Weights of a small image classifier: widths [256, 448, 784, 1360].
Rows from block 8, named by matrix and row number. Each number is 500 + 25 x the weight over its row's rms, rounded and kept within 0 to 999. All counts start at 0. Numbers have three digits each. After the name is the row's rms in percent of the matrix's.
# convs0: reduce pointwise conv (model.blocks.8.convs.0.weight, 392x448x1x1), inputs 90-179
convs0.33 093:474496500500500500500455500497459500463472492500498500476500500500483500500500500500500501500484500500500500500492500453575462454500500500500509472500565500500506498500500442544500538502500512500500479500500556500500464478500500532436500450500500532514435500521500500500
convs0.34 094:500500500465546475467490500500500500500500472500478534579500503500500500528500500500518500495566513500500471470500499474445530500500500500500502500449500500500500493498500500500487500500500500540500500500522500500465500500454500555505500469453500500500518500495500518502
convs0.35 118:500549500503500500500500511534500500500470500500500546500467500500480500500505500446486478500477543529500531553467500426500498500519517500583500535500500550500504516500499515455500534500487503501481500500543500538500500456500500487504456500500500500494439524500482500479
convs0.36 092:500486500451500500545543500500500496500536500500500481500474511480500453505540500500500500500500462513464500527497497446507548511500500513500500500500507539544577517500528500500500481529518439500500500465500498469473454553500500445500500500441547469500495500477500500469
convs0.37 114:500500496491416500468469466540500522500500481524500500483500548500500500476500438560525459500500455502500500500497500503532492500455500471500500461537500500540500481500489500500509500492480486500561453500479481473506538501541500500494549500517539526500520493466500500500
convs0.38 098:500500496500500515487540466455500465500500568500500500522481500496585500500500500476508484500479500500500500552500476474588500519500500486452500523475500500500575466531539536491500502500500500500500515489531591484486445533500500500531502553500466500414526500480536500500
convs0.39 102:474500456540510467500500500569500500505500500500508500500500514539552453500500508500500500523500517500500500500520500525471434500500510520568500513523500443500500475552500500483488519500500500543481500495500500507500500500497500451465500500496500500526475500500439546500
convs0.40 093:500503479500528470460500500515500500500542484500495500465500500514500465456491500500500500398500529473492479517500500500486533494541500460500500500436500500500500443492567453474500500500541551500500500527500500500473500500555500500547500457500500468500500518468547479553
convs0.41 095:500500500521500541500500500500500495522515471552500535500587447500500500488516500500500500500500500500500508500500500520585500500500541499523530500500480500500543500555500500500500500476500500439535463474528535500500500516460500550486444510500507500500434500485456500500
convs0.42 101:473476504526500487460500500500500500500521462526552500500499554500561480444506500539500482500492500452500500459525500565500500549500544500500500519500534500500462500544483500500516500500526500453500543500500470468456500500500501500500477466500500512500470500500500500446
convs0.43 099:497516537530441500500500450500504440429500500487533500441500500500500500487505486500500500500500451500500497488500500500500496500500500500447527500479500453500538500521463453500500519533480429500500500515534500500500484500500522500500477500500500536529500459490468500476
convs0.44 106:500488500522486500500485439488500500500500500517500500558500500488500453500500500460500500500500468470476467500500500541528500500427500498539495500500490573532500461500520518534442500500526508473500500544464502574500500500529500500500500522500504571500485528500510572500
convs0.45 111:500495552500500485500497500509500500500539532500541534500500419464500500500447466500500500527466500445435500524500500488464500512500500500500500500479477500500500500533549530500516554446500500500491500475500500500502460583517500500500486500463493500500467500479492551483
convs0.46 104:529470500529463500500500494500506488500522500451485500500500481512535500506452461500500500500500486500527500528500500500500500500500500502500500500500500494486500525500500550407485500431497500547452500500503472500535500551537572500500500500500500525477500500477470520508
convs0.47 089:433500471500500485500482500504500500567509500563500500485500500527500500500500584500500468533468500500500468543482479500500500503500456411500500500506500460500500516500500500500534500495500500496494486500500554506464500500535500478454500500500471500500482500462500482500
convs0.48 103:469500532500500425512500500459500500500578500455500478464549500500518473513500490471500500460490482500464478500500441500500500500500500468500542500486461500492471500505500502502520500500474520488467480500500500500548500517547500500500458500500518525500463531500500472500
convs0.49 105:558488572515500500500500469500508477485500500500457500543500500524493572460459533519500500500511449477453465500494520451463500495500471448500544500500458434500500545500500535500500484499500531500500554500500500500480536500500484500500500505489505483500615484511500481452
convs0.50 100:544483467500491500500500550500504467500533500500500500500500535500500500500500500500500540513500508547500496486546500528500500500500500500473514486500500565500430510499502500523513500523549486500500479533500493500550500500447500500500451545500484554500455495499500500468
convs0.51 103:464485450497500461470500500500500514524452500500500519485500553471481522459455500548500500532500500479506500529500500500500500575513500486500500484517500500500500500500500500500521500500486500554516469553500474500548500500485500513500500486500493500500500500500504501500
convs0.52 107:500539500512500500569500540500500500500500500500500500550500500529530500500500482505500518500542500556482500416479500470500511500491471500505513471507500485512449500500500500500454456500542495493553498500516500500503500488464500500566522500511500500500516500500511500500
convs0.53 106:500455536449500452501575458450498458524506521472478500525500562499511528500450500506483476500551500500500512500500500540500500500500517500500497500500500500513500522500450500489500500483500500457500500500441500500502440500500500519500500474554533500500500500500500514478
convs0.54 086:500500460469500500500486512523500457500534518458500500500500575500500500500500500500501500454525552500445500457475485471444500500521543509475500500460458500500500482449500463500465552500479500504420492444496500500500500519500466500500497500524526500500500536500509500528
convs0.55 096:500500470500571487518500495500500418476496500530500500522428464500560500500500520500489500500500500555500500515500478503500539500500534500500523500500500500473552500484500500529500500468500500547461526500500500488461490557543523500500431576483488500517500520534500508500
convs0.56 116:500500457482500433477544500488500500545538500500525500620500459515507473476500500482500434475500531543500507459466476500540495500476426435500527497521500491500500515500564500496500500500560465500500460555500533445500500500500450500500508540500500511542461526500528500504
convs0.57 100:500500496500500500500498500500480559492500500497540498503547472481538488500497510500502500515443500443491500467482500500512485509494500500500500500484500534509500467500500500500470500500512500500500500482500550500542500500456500500500500598541521546485500481500521532517
convs0.58 106:484500500477491500457500481536454500500500500472455502463516500545490435500515500445500500500475462516482506528500500432500500500549500442500581500476500500500500500520500516552500500500500495572506500500500472495500489500500554518498500503465500552511515500487505558497
convs0.59 098:519514500491481500498524539500488530500500466500500588500498618500507477500500500500500509500481500500500500472451484500500454603550520500500500500451500470501562500500500500500509534500526500524500480500500500500500533500500500500533500500500481500547500451434463500500
convs0.60 099:500500500500500504535541499500500500567482500500473500608480499500500500500500500483483482465514500500425484500500500500500500500516442500480503500477500501505500568471500535500500497500500500500500551413489500500500500476493488453484535482481500491500567500487500500551
convs0.61 095:470453449500484536572500453547508500500500500500500500434500500500466511500520548449500500456500458517500500500500500529518500527486555500500500489500509549478500531489500500500490500500507473500473500539524500562500500500500518500500500500519500500541474500553492500500
convs0.62 092:500495523463452500521500500487560506520500502544536493500500500464500500500500463500514458498500518500523435517500500525511500510500500523500507555506500428500475503500463500500500487513500500464565490500500551488436500593463500500500510468500500500500524500500500500500
convs0.63 092:500500509479510398500550500529469542500500548475500473567500500500500519449500500524500500531500469500550500523476500535500537500500500500500553500509502500528500500465587500500500533477518456476524500500468460458500500500500500496518431500436497494500500484514500515439
convs0.64 112:500531488487451500489507494437541500500502513528500500500564467514516543538500455500500509500500491500545500491500478500500525528500472530500500508492500500497500504491500500500537528500500479500497516470489500500478521506500512530475500500416500491500423500500500500477
convs0.65 102:500500500500512500500500500500526500500504500504500500462524446500500500500500500459500553500440500511500522500516500479500500543500478482500565535500500500500500491517500500500500471500500500528500500459528496500530500500474559500484500500470462453500488489473500506500
convs0.66 088:500500517500500500500500500500461500500500500500523485572516500446500500540518500500500500564588570487593473500500500500500485500440508500562500500500500479500472494497500511500500432500452500476500504500500500500500500500423481443441500453473500500500471565498500488474
convs0.67 094:535500492500512500537497496546541500500504507438540482500500474495501555500464500479459500500528500500500440500500495537500500439500500500504540436439500548556561500500500500493500527517500506500464500500500505500500457500509511550445557500432500541500500500500500500500
convs0.68 097:500522500486496500527500427473566484500500561498534500526500508468521500477546514463568500474522500478522500479583518522549469464500500500489500495500500500513525466500508500500483474489500476500500500500511500475500500501500519478500469507477471500500461465527529500500
convs0.69 094:500478544500599500500500476500475500500479500500500498500481500500514500500500504500458498500500514469501484559500450500534521477493500500511500569500500456477521500500500549553500510500500571500459500500461500500520500463500431500500500480552512500500439500431500500500
convs0.70 099:500534530500500500500495536500500521500570424500511505473487535500500479474500500500500500513474505500466458500574500500505500574470499481461459465500478532500491501489557500411461500554521500500481500512500500500500500500469573424500500500490503500500482477500511495453
convs0.71 097:500475500485496500500460500500495533507500456486500500467504500467518483473425500500461517500471500496512476558473500500500446628453500440500519500544500472500500500500454500500500514500500432500445500500500463451497500500518466530535500512500500500500500475439500500526
convs0.72 084:500458500506500500417527438500500476500541500511500500486473491560500479445500500478500500453500500528500476500500500531500473500500533557460500500456552500500489483539500462500500500500500559500454500500500547500500500500499517500496500500540514506500500490500522575500
convs0.73 106:491500465500500532482587500500469482515500500500500500418480500500476531500500500512500473504494488500522500500480483545500534457500500459500569524448439515496500488500500487466500574461500500512500500475528500421500500535500514470524500518500503496500461517500500513500
convs0.74 107:500500527500455500478500526500534452500500500500500473500589509500548481500528500575500485518539500500528500524481551499500500500491449530500480500457511498514500474516500500453500530495536500551500498511500500504500500558472500500468500500500500544512500500500500591500
convs0.75 105:500510500498500500500500472500471473500442523468481500483500470500500466500487458455468500500500500532500446465496542464500433444454466500481506500500432504461500452501500543500500511525500495481483500500500500451521516500500500504500500500500500487500444500454500517543
convs0.76 090:499500500500500477448500432427447500500500517500500500429500450477500500500470500474500473512511545470500500500500500500445500433500530500478500500500500422460516495500505500439500500500500471500500443500500500500500500500553458500494453500536500451500473500505500500442
convs0.77 092:547524500500529436418500500552507500500500500495498468500500515500449500516500482487486521474490500468411457471481464500500463508500508554548500443477535500500542500522468500526498500500537511488444449500500504546500562468500500500480516500500500500500500441500500444437
convs0.78 090:500500500478500593474423500500470483500457500515487500453500500439474500500559500500462521457500496444484500511477500507500500476500500489472521500500495526525500481500500500500500527500500500500469500500495526505500500554500549500460500498500505470491460500500500554500
convs0.79 093:502500484455493496536425534522500500562500466496529454500476500500500474467535500500501500481500497498500516500512478500531485508500513500500500475489500513500537500500542529500501500574540500500565500468500538500564510480528500502477545545500500544491500500500454500549
convs0.80 090:500500500500553500491433484486492500500500533500481500500500500500470488500488500500500500500500452500500435469500500464423500500500500525500500500500500500500438500500500500500500468500450444500500500500500500500500500495537475500500500461500500558500435536450538534500
convs0.81 096:500500500479500500500500500477481520536500500557500491529500500534479500500500500500500491500437500502500444500516500452516508543548500476443500457489469486537517500500441474500500537500500500500435500466500544472439500532548469500586500500500500500500498500500500439500
convs0.82 092:500500469500500500500445521500485500500500501507500500500476500500500510461544484476500500472480496473500500473500500496500500479475500528546505500535500500518471500486462452496500415542544500513488537500506500564467431500534463500500501453462500515523500500500500489495
convs0.83 102:500500472564474558466500500539500443482500500483500516500512581500500516500500500521449500500500500542506500482470492500529476448530500528500500500500502493552500500500500500523514462459500500500493500470500469500537500500507500500472500500485463500500540463483500500522
convs0.84 092:500500472500500500500500520500484500547500500491509500500508464576500500511500500525534500521500460482500500500492500500500500500471507500500475433500533508427500500500500500500500464526522446500500505478481493500500527410500500514500546492497500500532500500500538500500
convs0.85 117:500490500500518513492553500529448500553461500500500555460514479500533500492483500500500500544500500517509472480500504500533522484500500500547556489524500528434500522491500518500500500539500464500497500523434457500516500459500509500497500500474477500520510538447500471500
convs0.86 104:500500500500541498500530494500460525514467500500525534500500500449462540408500576474507532500458500500524500500474449500500500478500509500500460473500526500563500500500520558488500471500500500500500500491500500500500534496429558500525500500500500466500417500428476500507
convs0.232 096:521452500461501457499467483481501500511500500500500500500512532500473500500526500543500500489500471513561475500500500553500470500461500500500531500473495500500526476500461521500500500500500500477500522541475534500500500484497500495462530451451495500500500611481524480500
convs0.233 095:500500500496556501484500500512500500500500500530500500467500542500500500500500505500479547543485500500461500463500529500500578451492500488497500490552500555448525486500497500476418486500500500531500500500548520485501478500500462500500500500491475500500500500513500503500
convs0.234 108:500500512473445538518500524500500513500500478500500538464536477500490500500466527500500473500500533492532439465477500500500466528486500500440500485561500500500500500445489500500446500500500500535500500516557483577464500554473500500524443500583456558539500533484500500500
convs0.235 099:500500549500500513500500468483500500500472412500500503516500500515500500500515545500465500500483485500500500500467500481501500534500500500544497500500500479503500500489498438482494500500500490499500525443466480456500500524500500500495482514500507433500486500449540507439
convs0.236 110:500500486473447500500579488487500544412500500500500496483500566500545500495449519509487500440456500500500500500500522500500609500568465485500500500500500500500500500500523500500500531515474479500500500489500439444500500545492500458466500545446500528500519500500500532482
convs0.237 110:516500508520500500543463500500467473500501525500520493500469500500500500500500506452500509500497500475516423505510500500500500545480508551500446500450500500500463472503500500439499500553511505463500515458500500451500500500500500462555535539500511480488500499456473500461
convs0.238 114:532467544515500486500483500500549500500500500523496518461500448508444558500500500504500513492500500500428503385500500500459532500500500500513500527511530500505483500563500500503500526438508500535500477500500465500500500500473541500500503500500500579500500477497460463529
convs0.239 107:512535518554588492500500500500500500538500541479500500500470500500465495559500500470500472559472502493459500504500523500500500500482477500510494500500471500512490500491559543500486500500500500500473500522522500517500500500522500496550500500500500500500527500460500500500
convs0.240 111:512507500500474500500500512500471500500530500482455537547500500512500500461486500469500500500500453500499448492507500500500530468496493447500539445509538479466500502517468500500493472503539500494529541511516500500500500500500507500500500444466489500500521500491500500500
convs0.241 098:500500502520539494541500500500500500476500470500457500500523500500496500521502473531500499500447500540500492500500487500500500548460500509500580471527491500500500500500500500500500500500543500500555518500533500500500519500540500527500500477500534500537500472500514466500
convs0.242 106:500459504467486500460500547500542474464500526464519500503513520500500500500523500475500500500500500503500500437500500500500500500500500500500469500500425500500611459500474499500500500500458500500500507459500526456578513462500518466500543470500520452500500410500500458469
convs0.243 096:500480500518509463500500500500526536500511478474522500500429500500541500500554476500515500500500500473500500500500500500510500500532490500477500500500483447546510541464500500471500538500535449500500500527569500500500500516476500500455471500500500516479500475533500532505
convs0.244 112:488500500549503500500500551515543481493500500553458500525519472500488488517486460455500538569500420500475529441486521471516500500474449481500500455480494500500539500500500500500510500500500486500500467500500500500510499500567500470469500511500500500507527500481500452512
convs0.245 101:500484451500500533526500481500500527500489500500478500556497500500581500500500500521500495469480500540500500500500505445500487499500500487500533500430519500500500500500500514448500500500500542500464475500500451500500500508500500500500500500500494500519523500500500493500
convs0.246 102:500496500489503500477556464500540500500500500510500500486500510500513500500553420500447500454500500500500482500492500533500500500449496500432500486500500500495500500500500500466500500500500436500521493500516500527500500500500585482529523500554529501500500500493500500555
convs0.247 095:517500500500557530518549550500464538494468500500489500500478452525461460454521500500577500474500541500500485500500500507500484500463500500427500461500500516500500500500508500500500509520500558471500500435494500500560514480500518468524500478484500550471500500523510500500