Weights of a small image classifier: 5700 steps.
Rows from block 12 of a small image classifier, named by matrix and row number. Rows with one number belong to one channel. Each number is 500 + 40 x the weight over its row's rms, rounded and kept within 0 to 999. All counts start at 0. Numbers have three digits each.
After each channel's rows are labels from the 100 images, of 14976, where the channel reaches its highest value: "responds to" is what is common among them. Only what is clearly more common there than usual is listed. The data: retinal OCT scans (Kermany 2017).
# convs1: grouped (8 groups) 3x3 conv, stride 2 (model.blocks.12.convs.1.weight, 680x85x3x3, each kernel summed), inputs within the group 0-84
# convs2: expand pointwise conv (model.blocks.12.convs.2.weight, 1360x680x1x1, transposed), outputs 0-97

convs1.673:463430441486472519512499495498520494478519448511528454477434523560528531492512404426440440472522452500523498497495475465570583506453494498498470582535458519485513423527426503524475528519547476499445522482580548500515566483462458586546500468440496478479480
convs2.673:500500537500453370495500433500537500500414474423523500430500500500500500500500500500499600500542365500412500497500496500500637500458593500456500500557466500456500500578366500460500500552469500500500500500603470492500500525500402487500500516500500500500545469500500500500577500500500515461500451
responds to: finding: diabetic macular edema

convs1.406:534501527435511540501469421412473454441518494468489534509482534519512545482511536519489516559479428470546396499420490489572572499509434482500540509538491477515534467525542509469528516516462542484511545460415498539467526524465444486507512505450548498469386
convs2.406:447481562440532500475500561500500496500500500531544500500500500500531500500494493500494500511598500500553439500478500541500500500451493500501474541500500520500500500500500406474606537500500500500500560599500500502500498500557549500396500500537562425427500500499500500579601500483500500500500445
responds to: finding: normal

convs1.602:537476548537602516486509487495486512450498507495550520538524506419507483471459537499577464478579477479558445577543517566500577538535536506505566425497493500486560510509566541524476483448485520481467502489520451546496539462553446448531510593466454478480522
convs2.602:417561500500491500475473500518430518500500500479500500398500500500375500500500500500500500513500470500500569563500441515500500500500500500561521500531500500500356500500500594500500500509478500500538500527500466400471509521525386500520500425500481500615500417509536500482500500562547480500500443
responds to: finding: normal

convs1.118:520513484447476484426464435504484493500545513492496486392517416459496519505552481479502509453577535500451433517561473481491452516443473525502457442524523538468598438535539524505478508454512429554570565503540470484499461449519526500486515431520454485458536
convs2.118:500476478500493553500500399532500506500464427500500510505500500500433470530450487500500457500500493500485456460500500500528463479500500413553436500550500500590500417594502490460500541508500515521500500532500500500517500437500500500500500551420500500500561500402485500510500500497527500500500523
responds to: finding: choroidal neovascularization

convs1.302:522495453497498593432508525564481425543553515522514531504474452560459475521439558547507520526531550532504493497553505520526478480549524474426520501444540495516469496488557521475605483574493497541497576453467506416464461551487511475502542576458468524471473
convs2.302:444500500500582461443500552418508500475500500500487500500500500425514432500462500500441500419500500431500475500542500500500561500500576500500536500500462448463500500500532398500500483500500500500500500500500500500500463551576500478500500476500583500504539575500509558442424568455459500500562500
responds to: finding: normal

convs1.26:549546461462474521509458539535475468458564466563529516460539551501462487517482446486461482440421515499392526559550465510497483495528497549531565491411537510550589518484451515452493476494507549485515532458492519515600502514445450496516527472517565544459502
convs2.26:479480506500500500486468500556447524500500565581558616415500500500498464587500573500415500500475500500500500500553458574500500445500527500500588500578500500514500393500500500513500500564543570500500500465504500457410500574580500428500500500500500500500500522500562464509513500500524500415508500
responds to: finding: normal

convs1.635:516451497422464564518443500576482466461518512500472532475428488557448471541502488572471566460472475486473481516482470537558531506415428516489476496518507432526495459526420420427510439478539486490491534483522405458484458503469537537524476537457508456496497
convs2.635:512500437601548500540552579500467538550525500483500521500519500500490579500500507582503539558466493502500472541550513517500500500500530500500493454529431500500517500500413535500500500500500500555598508500500500591500500525525500500500542465500500500500402558500526456507500475500500510555585500
responds to: finding: diabetic macular edema

convs1.522:508530473491497456498492513500481517522431426482491480492513517524443559493526522469511405499464451542550460349452499536440515517539490545476437471501484514486444486484500504440511459574470472499577531521494515516538444595515509469537481554485465430466506
convs2.522:500493500500500569500500500500467453524423536443422450500500470399500500500500463500548500551476581500500419467500529500500430451500432500533448500500500500500500424500527557571500500440500500413383491500500500500449507500500500445572500510500500500501500500500437562500387500387462595500500500
responds to: finding: diabetic macular edema

convs1.312:592440481471546525489498511487386503499479501486417457531442503503512449504472500512492466492496562528459531436514497463548554505442489488463536381425524494510479505436459513503514524491474521489499491485506572566455437511551426493506476482541449473540552
convs2.312:500500500480500394500490500566500553500500500500500550513582500440500500561500572502535441458508500500511449538500551562500573391465535500426500500592559523500500500599500405500457500552463559507487470528583500456500500565538500500396500500500500500500495486500500412529494500438538500500474500
responds to: finding: normal

convs1.186:504509470474548419545498505492546481505504575539619510495579615457524492519548483554503497507509557458537477494452476469568525519421483507479460512543514509511533522449475567481517491373501485465515538442470525455493476531484473515503511514530525499558494
convs2.186:500611414500500500541486562500500444609529421500487500500500500568491522500500500571455500500536513495500500500500373498536592464500613437554443500465500520500479587462500426500500500500460500559565500391500500500500361500500500519468500504453500500500439469539544549466500438500500602499500500
responds to: finding: normal

convs1.392:473446501441491504483488599521469497421520543495472539488453492542507462430436488495534493484517486567494443536496539505493412547478456504518593483575517521475468546570484543460515545551450471491447516529527475508528440618507497472523527485475509442513498
convs2.392:500544566497500500500500500500489471453500500500500500451500572500500508501500553539500416500500563634601500582500500500500500475500500600500540500500561555500500500500595519537567539500567500431500616500435496500444500500500500413500495500425500540500488517500534496500500515504500500500500484
responds to: finding: drusen; finding: diabetic macular edema

convs1.616:501511537465623519483537496435541515486500500462492455497502503490516492510482487445546505562510517491446536519526532498455457497470457525593596484457502548442513595557558507452505504534534537543479560464470479548504526506539541478421566447463527563487495
convs2.616:494500504500458500500500486430457407505500497547397403502500500500500432451429500429453500476500462502508500500500493439500500500440402497540500500487526500437459500562506428500500500447500462500476500513500500500567494500442525500478500542500448469521467500542433485463500504460500471539454500
responds to: finding: normal

convs1.347:514480511415519512543478482581514506482469509426478469494452533524517501515496490493556443546543472428507442530449476484546534514421482436562543473558566563481481541492519495493538517448502493424466418465452507545489471532472514434525521517389525509512481
convs2.347:529506560500500455500500500482391500624500426459500458500483500500500500462629500548500421480489500500500477521500500435500477500439500496500500475469526500500500584591500500531500500480500500456500500500500527415500500500500500500500532500500500534500525500500500500587504565500500648500500478
responds to: finding: drusen; finding: diabetic macular edema

convs1.442:553528494409537440477503455476463533501445513560508459472436526476526543488506453568505467502501512452493521488535480452519436371505544564483510460477490446524482503505461521494492422535499477453524457500520431526441528551541530490517510581478592512467475
convs2.442:500528447491500488500456567500500500528500436522552500460523500565515500527500500582500567572416500418500552480520456500546586445570589418500588620500424431511500500457500497481500515549541500500526411500457500477507466528532500554499495500475500459500438562500511500430550500500500527500500473
responds to: finding: drusen

convs1.225:461512508515480453561479466460520532469603521571506516505475499508482476461478466465539506455602540486495523464489484533459507512440512503495488517488485478597509494520500467469516477496601530433501480456561511415559476574538598471423474523521475533518472
convs2.225:500500500484542467500379538500500500419586500414500500500478511500500467500500500418501492500438572570500500500507443500475550488500500448500500500500400455500500481528640399526398500500500500500552500456500518540500610486500500500500500491507500500500483562500500462500592500500500500424500500
responds to: finding: diabetic macular edema

convs1.470:460518489506493610555451565528535522462457482515484505490566452498512496487447561470525629473524566568513503516511572498545516530475478425565454509522539521496515440512491524539484478478480482502474532463545590477522481531492459510477521444473532555553544
convs2.470:500468500547495420500485491500500500500500500500556500500525500500500407500500500500500646585500409447500500500440502500454472500537503500500483500501505517408500450528500406488505500523500500500500500480500500448500565500500500500500500500475570431500534653500500400656500500470500500503500431
responds to: finding: normal

convs1.600:514442467549523491472521522506470510516576446542436539508543492484496491462503517511508487501540492488512447578522457423535508572523521498514496584504485568473498563487461510481549562528443497442526556452551593458541514507511590469537480526436525445469440
convs2.600:500500500513426500500500500500500485515500500500472500500500467644500466500500500458555487464500500500500609542500465469526500530481500464500500500479564500473500600500557500500500546504500442500500500500500500524500500494486578470457427500427500500500555480500475500500500484418500502500500399
responds to: finding: drusen

convs1.82:414533527472489518480497442495524554507479507461510491485513571513517443500501487531432487341477513523442452531509487509519472491513526465482521469495477542432532469465501465542493450473421478515498381489522553462513487528433499563529530480480469422520520
convs2.82:500408500500500581505497500500520498411500503500454576480500500500500472434369500542500402500500500521500500500482487482500500500518500500420500520535499500500483509500500500570556427458438477500500533461541500500500433496488576500500500539481500420500500500383456627500447500410455388500500500
responds to: finding: normal

convs1.503:460542443447486519526519516480499489493427525448504483535459503443561441464544551484512465505433526529466473499512525528478457493491515479512526485466512507524516476509510530458514505519449551552511537545478551520399501417477527486525508528454339442517415
convs2.503:500500445417546500463500471418500451500565500482412500500459453547618500500500500402577543500500500500500500432528500479473500480500500500500500622500500500500500477500467500500456492500538500500499425543500519500553560500443432500500517500526500500500420500500500430626526521584500500500500542
responds to: finding: normal

convs1.454:480467472512532433469530483486510498510508523503485482637436497462528485485494409484505500529554476441451496444492463493507458461460428496470557440545463489497512509504515481409496460513471501521513437590453480508478482477536545501503511557473474379463459
convs2.454:500500500511439500500525462529461500500500490500500538500556530500500430537541547544500500500500500500500500528482475543500566355456590500500545464500451537476480500500500474586500412529500522376493500484500500386500500515500410500500500500481502500458500453514532500500532500500510466500500500
responds to: finding: choroidal neovascularization

convs1.617:516488460458615462505503483461571532484521497459472506535500488512518513532534469465475524505562489524616512508565517449589509540471505506512513553503476525475440522431505486499517480489433601456486507505503554517512494535468526524495551443495404505433570
convs2.617:462500500500500504539500438588500574500425547568533574474500507517500500500500576500558382467494500486500500500500436500493500422493500512607500605500551565500456479515500500500524500500500578500500519537551500500419500578535500480500498540542500583571496500611591500490564523500569473500494470
responds to: finding: normal

convs1.134:470551495505531441499583523423542525493470491540522474571489551498497514500515485441514467519479543502531572616516505515542562492551503626507508480546418496559486473505465482558581506555467526503454494511508572517483481505480522538494510533537503483495434
convs2.134:533500500490500453500464500580497500500436485500571585493500500526500500593598578531470509474449500434474500479553438607500500500430500438419500500580500500500500500452500500484445500599500582549515469558539500500420500608655500537500500500500518500500500578500549500500527475500500500548500500
responds to: finding: normal

convs1.325:440453501454522486439502510451461488435470463508501488525458520521520510533423516496527500462467548489424498441550516488507593558508508444492555445519537511424566485375495496453512468508445445541497530574511516453468479516473494512536440502550477493561492
convs2.325:500500500497575484500500599443467500480615500500500558551500421537576500500492500500500600500425470447473478500500500540473544500500500500480596500500500435500500545584491444461500500500500500500583387500545500500500500532500500573460500500470582500500500598500500456579500530500431500399585500
responds to: finding: drusen

convs1.9:522546502476472490555530448486480554504450508484523502433536491471477442496517432517506506540460573492506484496505506496555456561450517502538492533592515554421444544504488505547462594417546490531498457453523507495492478488469542600517584504498462495428462
convs2.9:466507636588496500528500500547509493559500500516515511500552500500500500500500541500500500500500419500536503552572500541493500563427500500500507477557624500500500469500496500500568538500500509507473500500500457500520449500531543539500500632479500563500572500565488524500450500500500500513516500
responds to: finding: choroidal neovascularization

convs1.289:433609482530484579470498494504539491480591533561478550487453469517479532586423515510452500503558545459499498473529511530505453454538562485422508444441512492484502503602517568517526515500491519490520538528488499543456498566556481487498526531475462506440507
convs2.289:432513548500500471450500500433500420524500500358500421500431500539406500464424500524469500500434523498473500500438500500500500571391535457500500407500526456407474558500492500500500500456500438476500500444456447500440500472500500393449500500500446411500508500446501573465498424500500500500500500
responds to: finding: normal

convs1.433:560423501469440511484480511491509500525449485583530470466504532473499488497515511590448480516547513494509514503559477480530438454477595598471500462614475487458445485467438446474525465544537448500494455468499488485493503552495497465509454575479564499541537
convs2.433:480500500561500526540500500500581478500542500479500489540500500501558500440502464576499524500543500500563528530566480496500500388498524500551500559500426500567599418540500500500477595521500500500504500500449401500441500474468500431500514495488500500580437589500521500573505540500604437500500500
responds to: finding: drusen

convs1.396:583517472577588464491478530475500486580528488573550477522521510530480530445455524524535519580499492521548471470544465501454494494446551428489460538479450497485527445464535537565506538502468545536452514522474499481425514520484605527473500440463565502470510
convs2.396:500500500500500500500500447500500500430500417514552558474577537427525500500552520500431403500488459481500500500543486500583500430500493500500500500500500572464481521442500500500462500553500529500500500506445462392530500580487448500463471500457417500500500500500549500500473426457610462597500527
responds to: finding: normal

convs1.342:443491515505482521485469410448487452453469492505457534504577498410461533442491498491491495519560471452518410495513530499583475518448405538498514501504473429524547522479495562461551506409510536477486538504505480567526469564474511483434444521465487467474470
convs2.342:461545414496546398500500584538500529519538500500558500474500500500500422500540434500554434500527431415500500500469500474500569500432502500535500500489445500559500531500385423426389478525500500500500500500590500500500500500500500471438500415500500500536500522475500446500500500539500500500537538
responds to: finding: diabetic macular edema

convs1.240:480544584485498548487491410501518466493472500482483479506478468488544475453532488502435526493494519484499462487586509529443531551542506491452497486537506428469507515386449420518418525405469519491502526498427505552562485536530498491490550477413531517458537
convs2.240:491469586540500500500496477500500500515500500447500524500500452500500500431455542481500500580455500555500500500510554500500500500500500500447570525490514500500500500500526500591533500479500500436478500500500531500503497451500527563500500552500500541462576500521455490500500479567426504502500500
responds to: finding: normal

convs1.559:486534524536515525472478482545565446512548452469466503500542488533500505546487441508465438522521464497482511444466576488462515540469515489495533532454577488469465488498506487553500467544487345495521527545484514528486391533551562492501410512496481486541573
convs2.559:500544454500574500434500545559453589500500414578582563440551500500500500580500500500500500488444500438424527582532452566537500455476588500500500433564500450500430500500457500482414497500500500580500481500500462500508524571568500500500500500548500551500500500500500445420530453507559502529547539
responds to: finding: normal

convs1.382:503432458524423508452516488451492507448484447448500485483528483493508459452433430536577503517500453495492442519479546492483436500517496524490524513523551416490452416448484476445533481462490482406483523439425494536503515422500474487509527489420508444467555
convs2.382:518530500569496500627500483500444500562500500500500500500500500466500500500500548470500500598480660389516411479525500500408500500539500500500478423514524500605500500468500500500500532497500500500501500475500500561500518500500500569561500573500500500500498529505500534500500500500500390500488500
responds to: finding: normal

convs1.90:529555472516511528405469501484542526527487485480474520414510467505593505501517522467530485400467561501507505465459441491589511539451505517475459509464504557558578451501582477530497529494532517558421480481512500499498473487507503573497543487503540413551537
convs2.90:500418573439444500458500500469500500500500519500437442500500500500500500434517387420500447500500486475500544401500500500447467500500413500524445467452500508475500451498500500492500500500500417483524500457500500474492500421425500500412514500521454531420472500478384475500500500515448544445500473
responds to: finding: normal

convs1.4:504470518503473446482506413479496495483438491529485426540467513527516515502522466467470486502495462521464430523394508538469523480484536439401455586443455425480481469499552443452491529491516522454546482495476513480498502522504548463499515432517435466562595
convs2.4:570500500483472500442477500532463500500500500500500500433534453500500500500364536500500467500468516500500493558500500500500542500482474570500507500508500500500409500500500521467564500523500511552473522500500500500490500489510500440500500580452422576500500500554500459457420500418500528461500500
responds to: finding: diabetic macular edema

convs1.154:551482462467503444456504466525468505513505457484507576489445424455506521496625537552494516432539513473495490449512483534477530469464433441456525510509532502436620444471501493528502498444485497462563442507530479399499477493485542479494479472517512443537509
convs2.154:431500555396500500500400500504399556500500500500565555500534500500500500500542578500500566500436500500500500500569500572500500613417598416500525500500500500500479520500492500581445500488500556500554483500520461566537500500500422552484526500500547535448435500500500500419500500500529500486618500
responds to: finding: diabetic macular edema

convs1.324:482384498484441482425458508503474524506498527505551411532469400500449420410522570530490504449538423518484499481489524521515453526518457516488444483487458531485503469476522518503454494494482560475509452442540509481537534504434456461508487487403491495528527
convs2.324:543455539514500545541500522496461500480500519445500500478500474431542500501496500484431500500488477486500438468519500500500531500500500489418575500500500509488530500501500500538500491500500544500500540500405500500579500601500500500500500500428510500500500500500479507540504425500500500509500462
responds to: finding: drusen

convs1.539:493483469533521464478503582510478505466443442593509576492479473500508508476502567477497506543479482468492433373582480471447516475528504504539423461488472507489451546500529507510545464486510429474522539466520520552501417504489481491538483536550533417426513
convs2.539:526516500500465461540545500500500500500500481469504500454500581500500500487500500500425500500500421500506500449500614513500517508411500460530500531487500431386500500500552500500500500500484502468500508500500500550500500500500388624500500500500500513500511479577500500500500566500500500500500441
responds to: finding: diabetic macular edema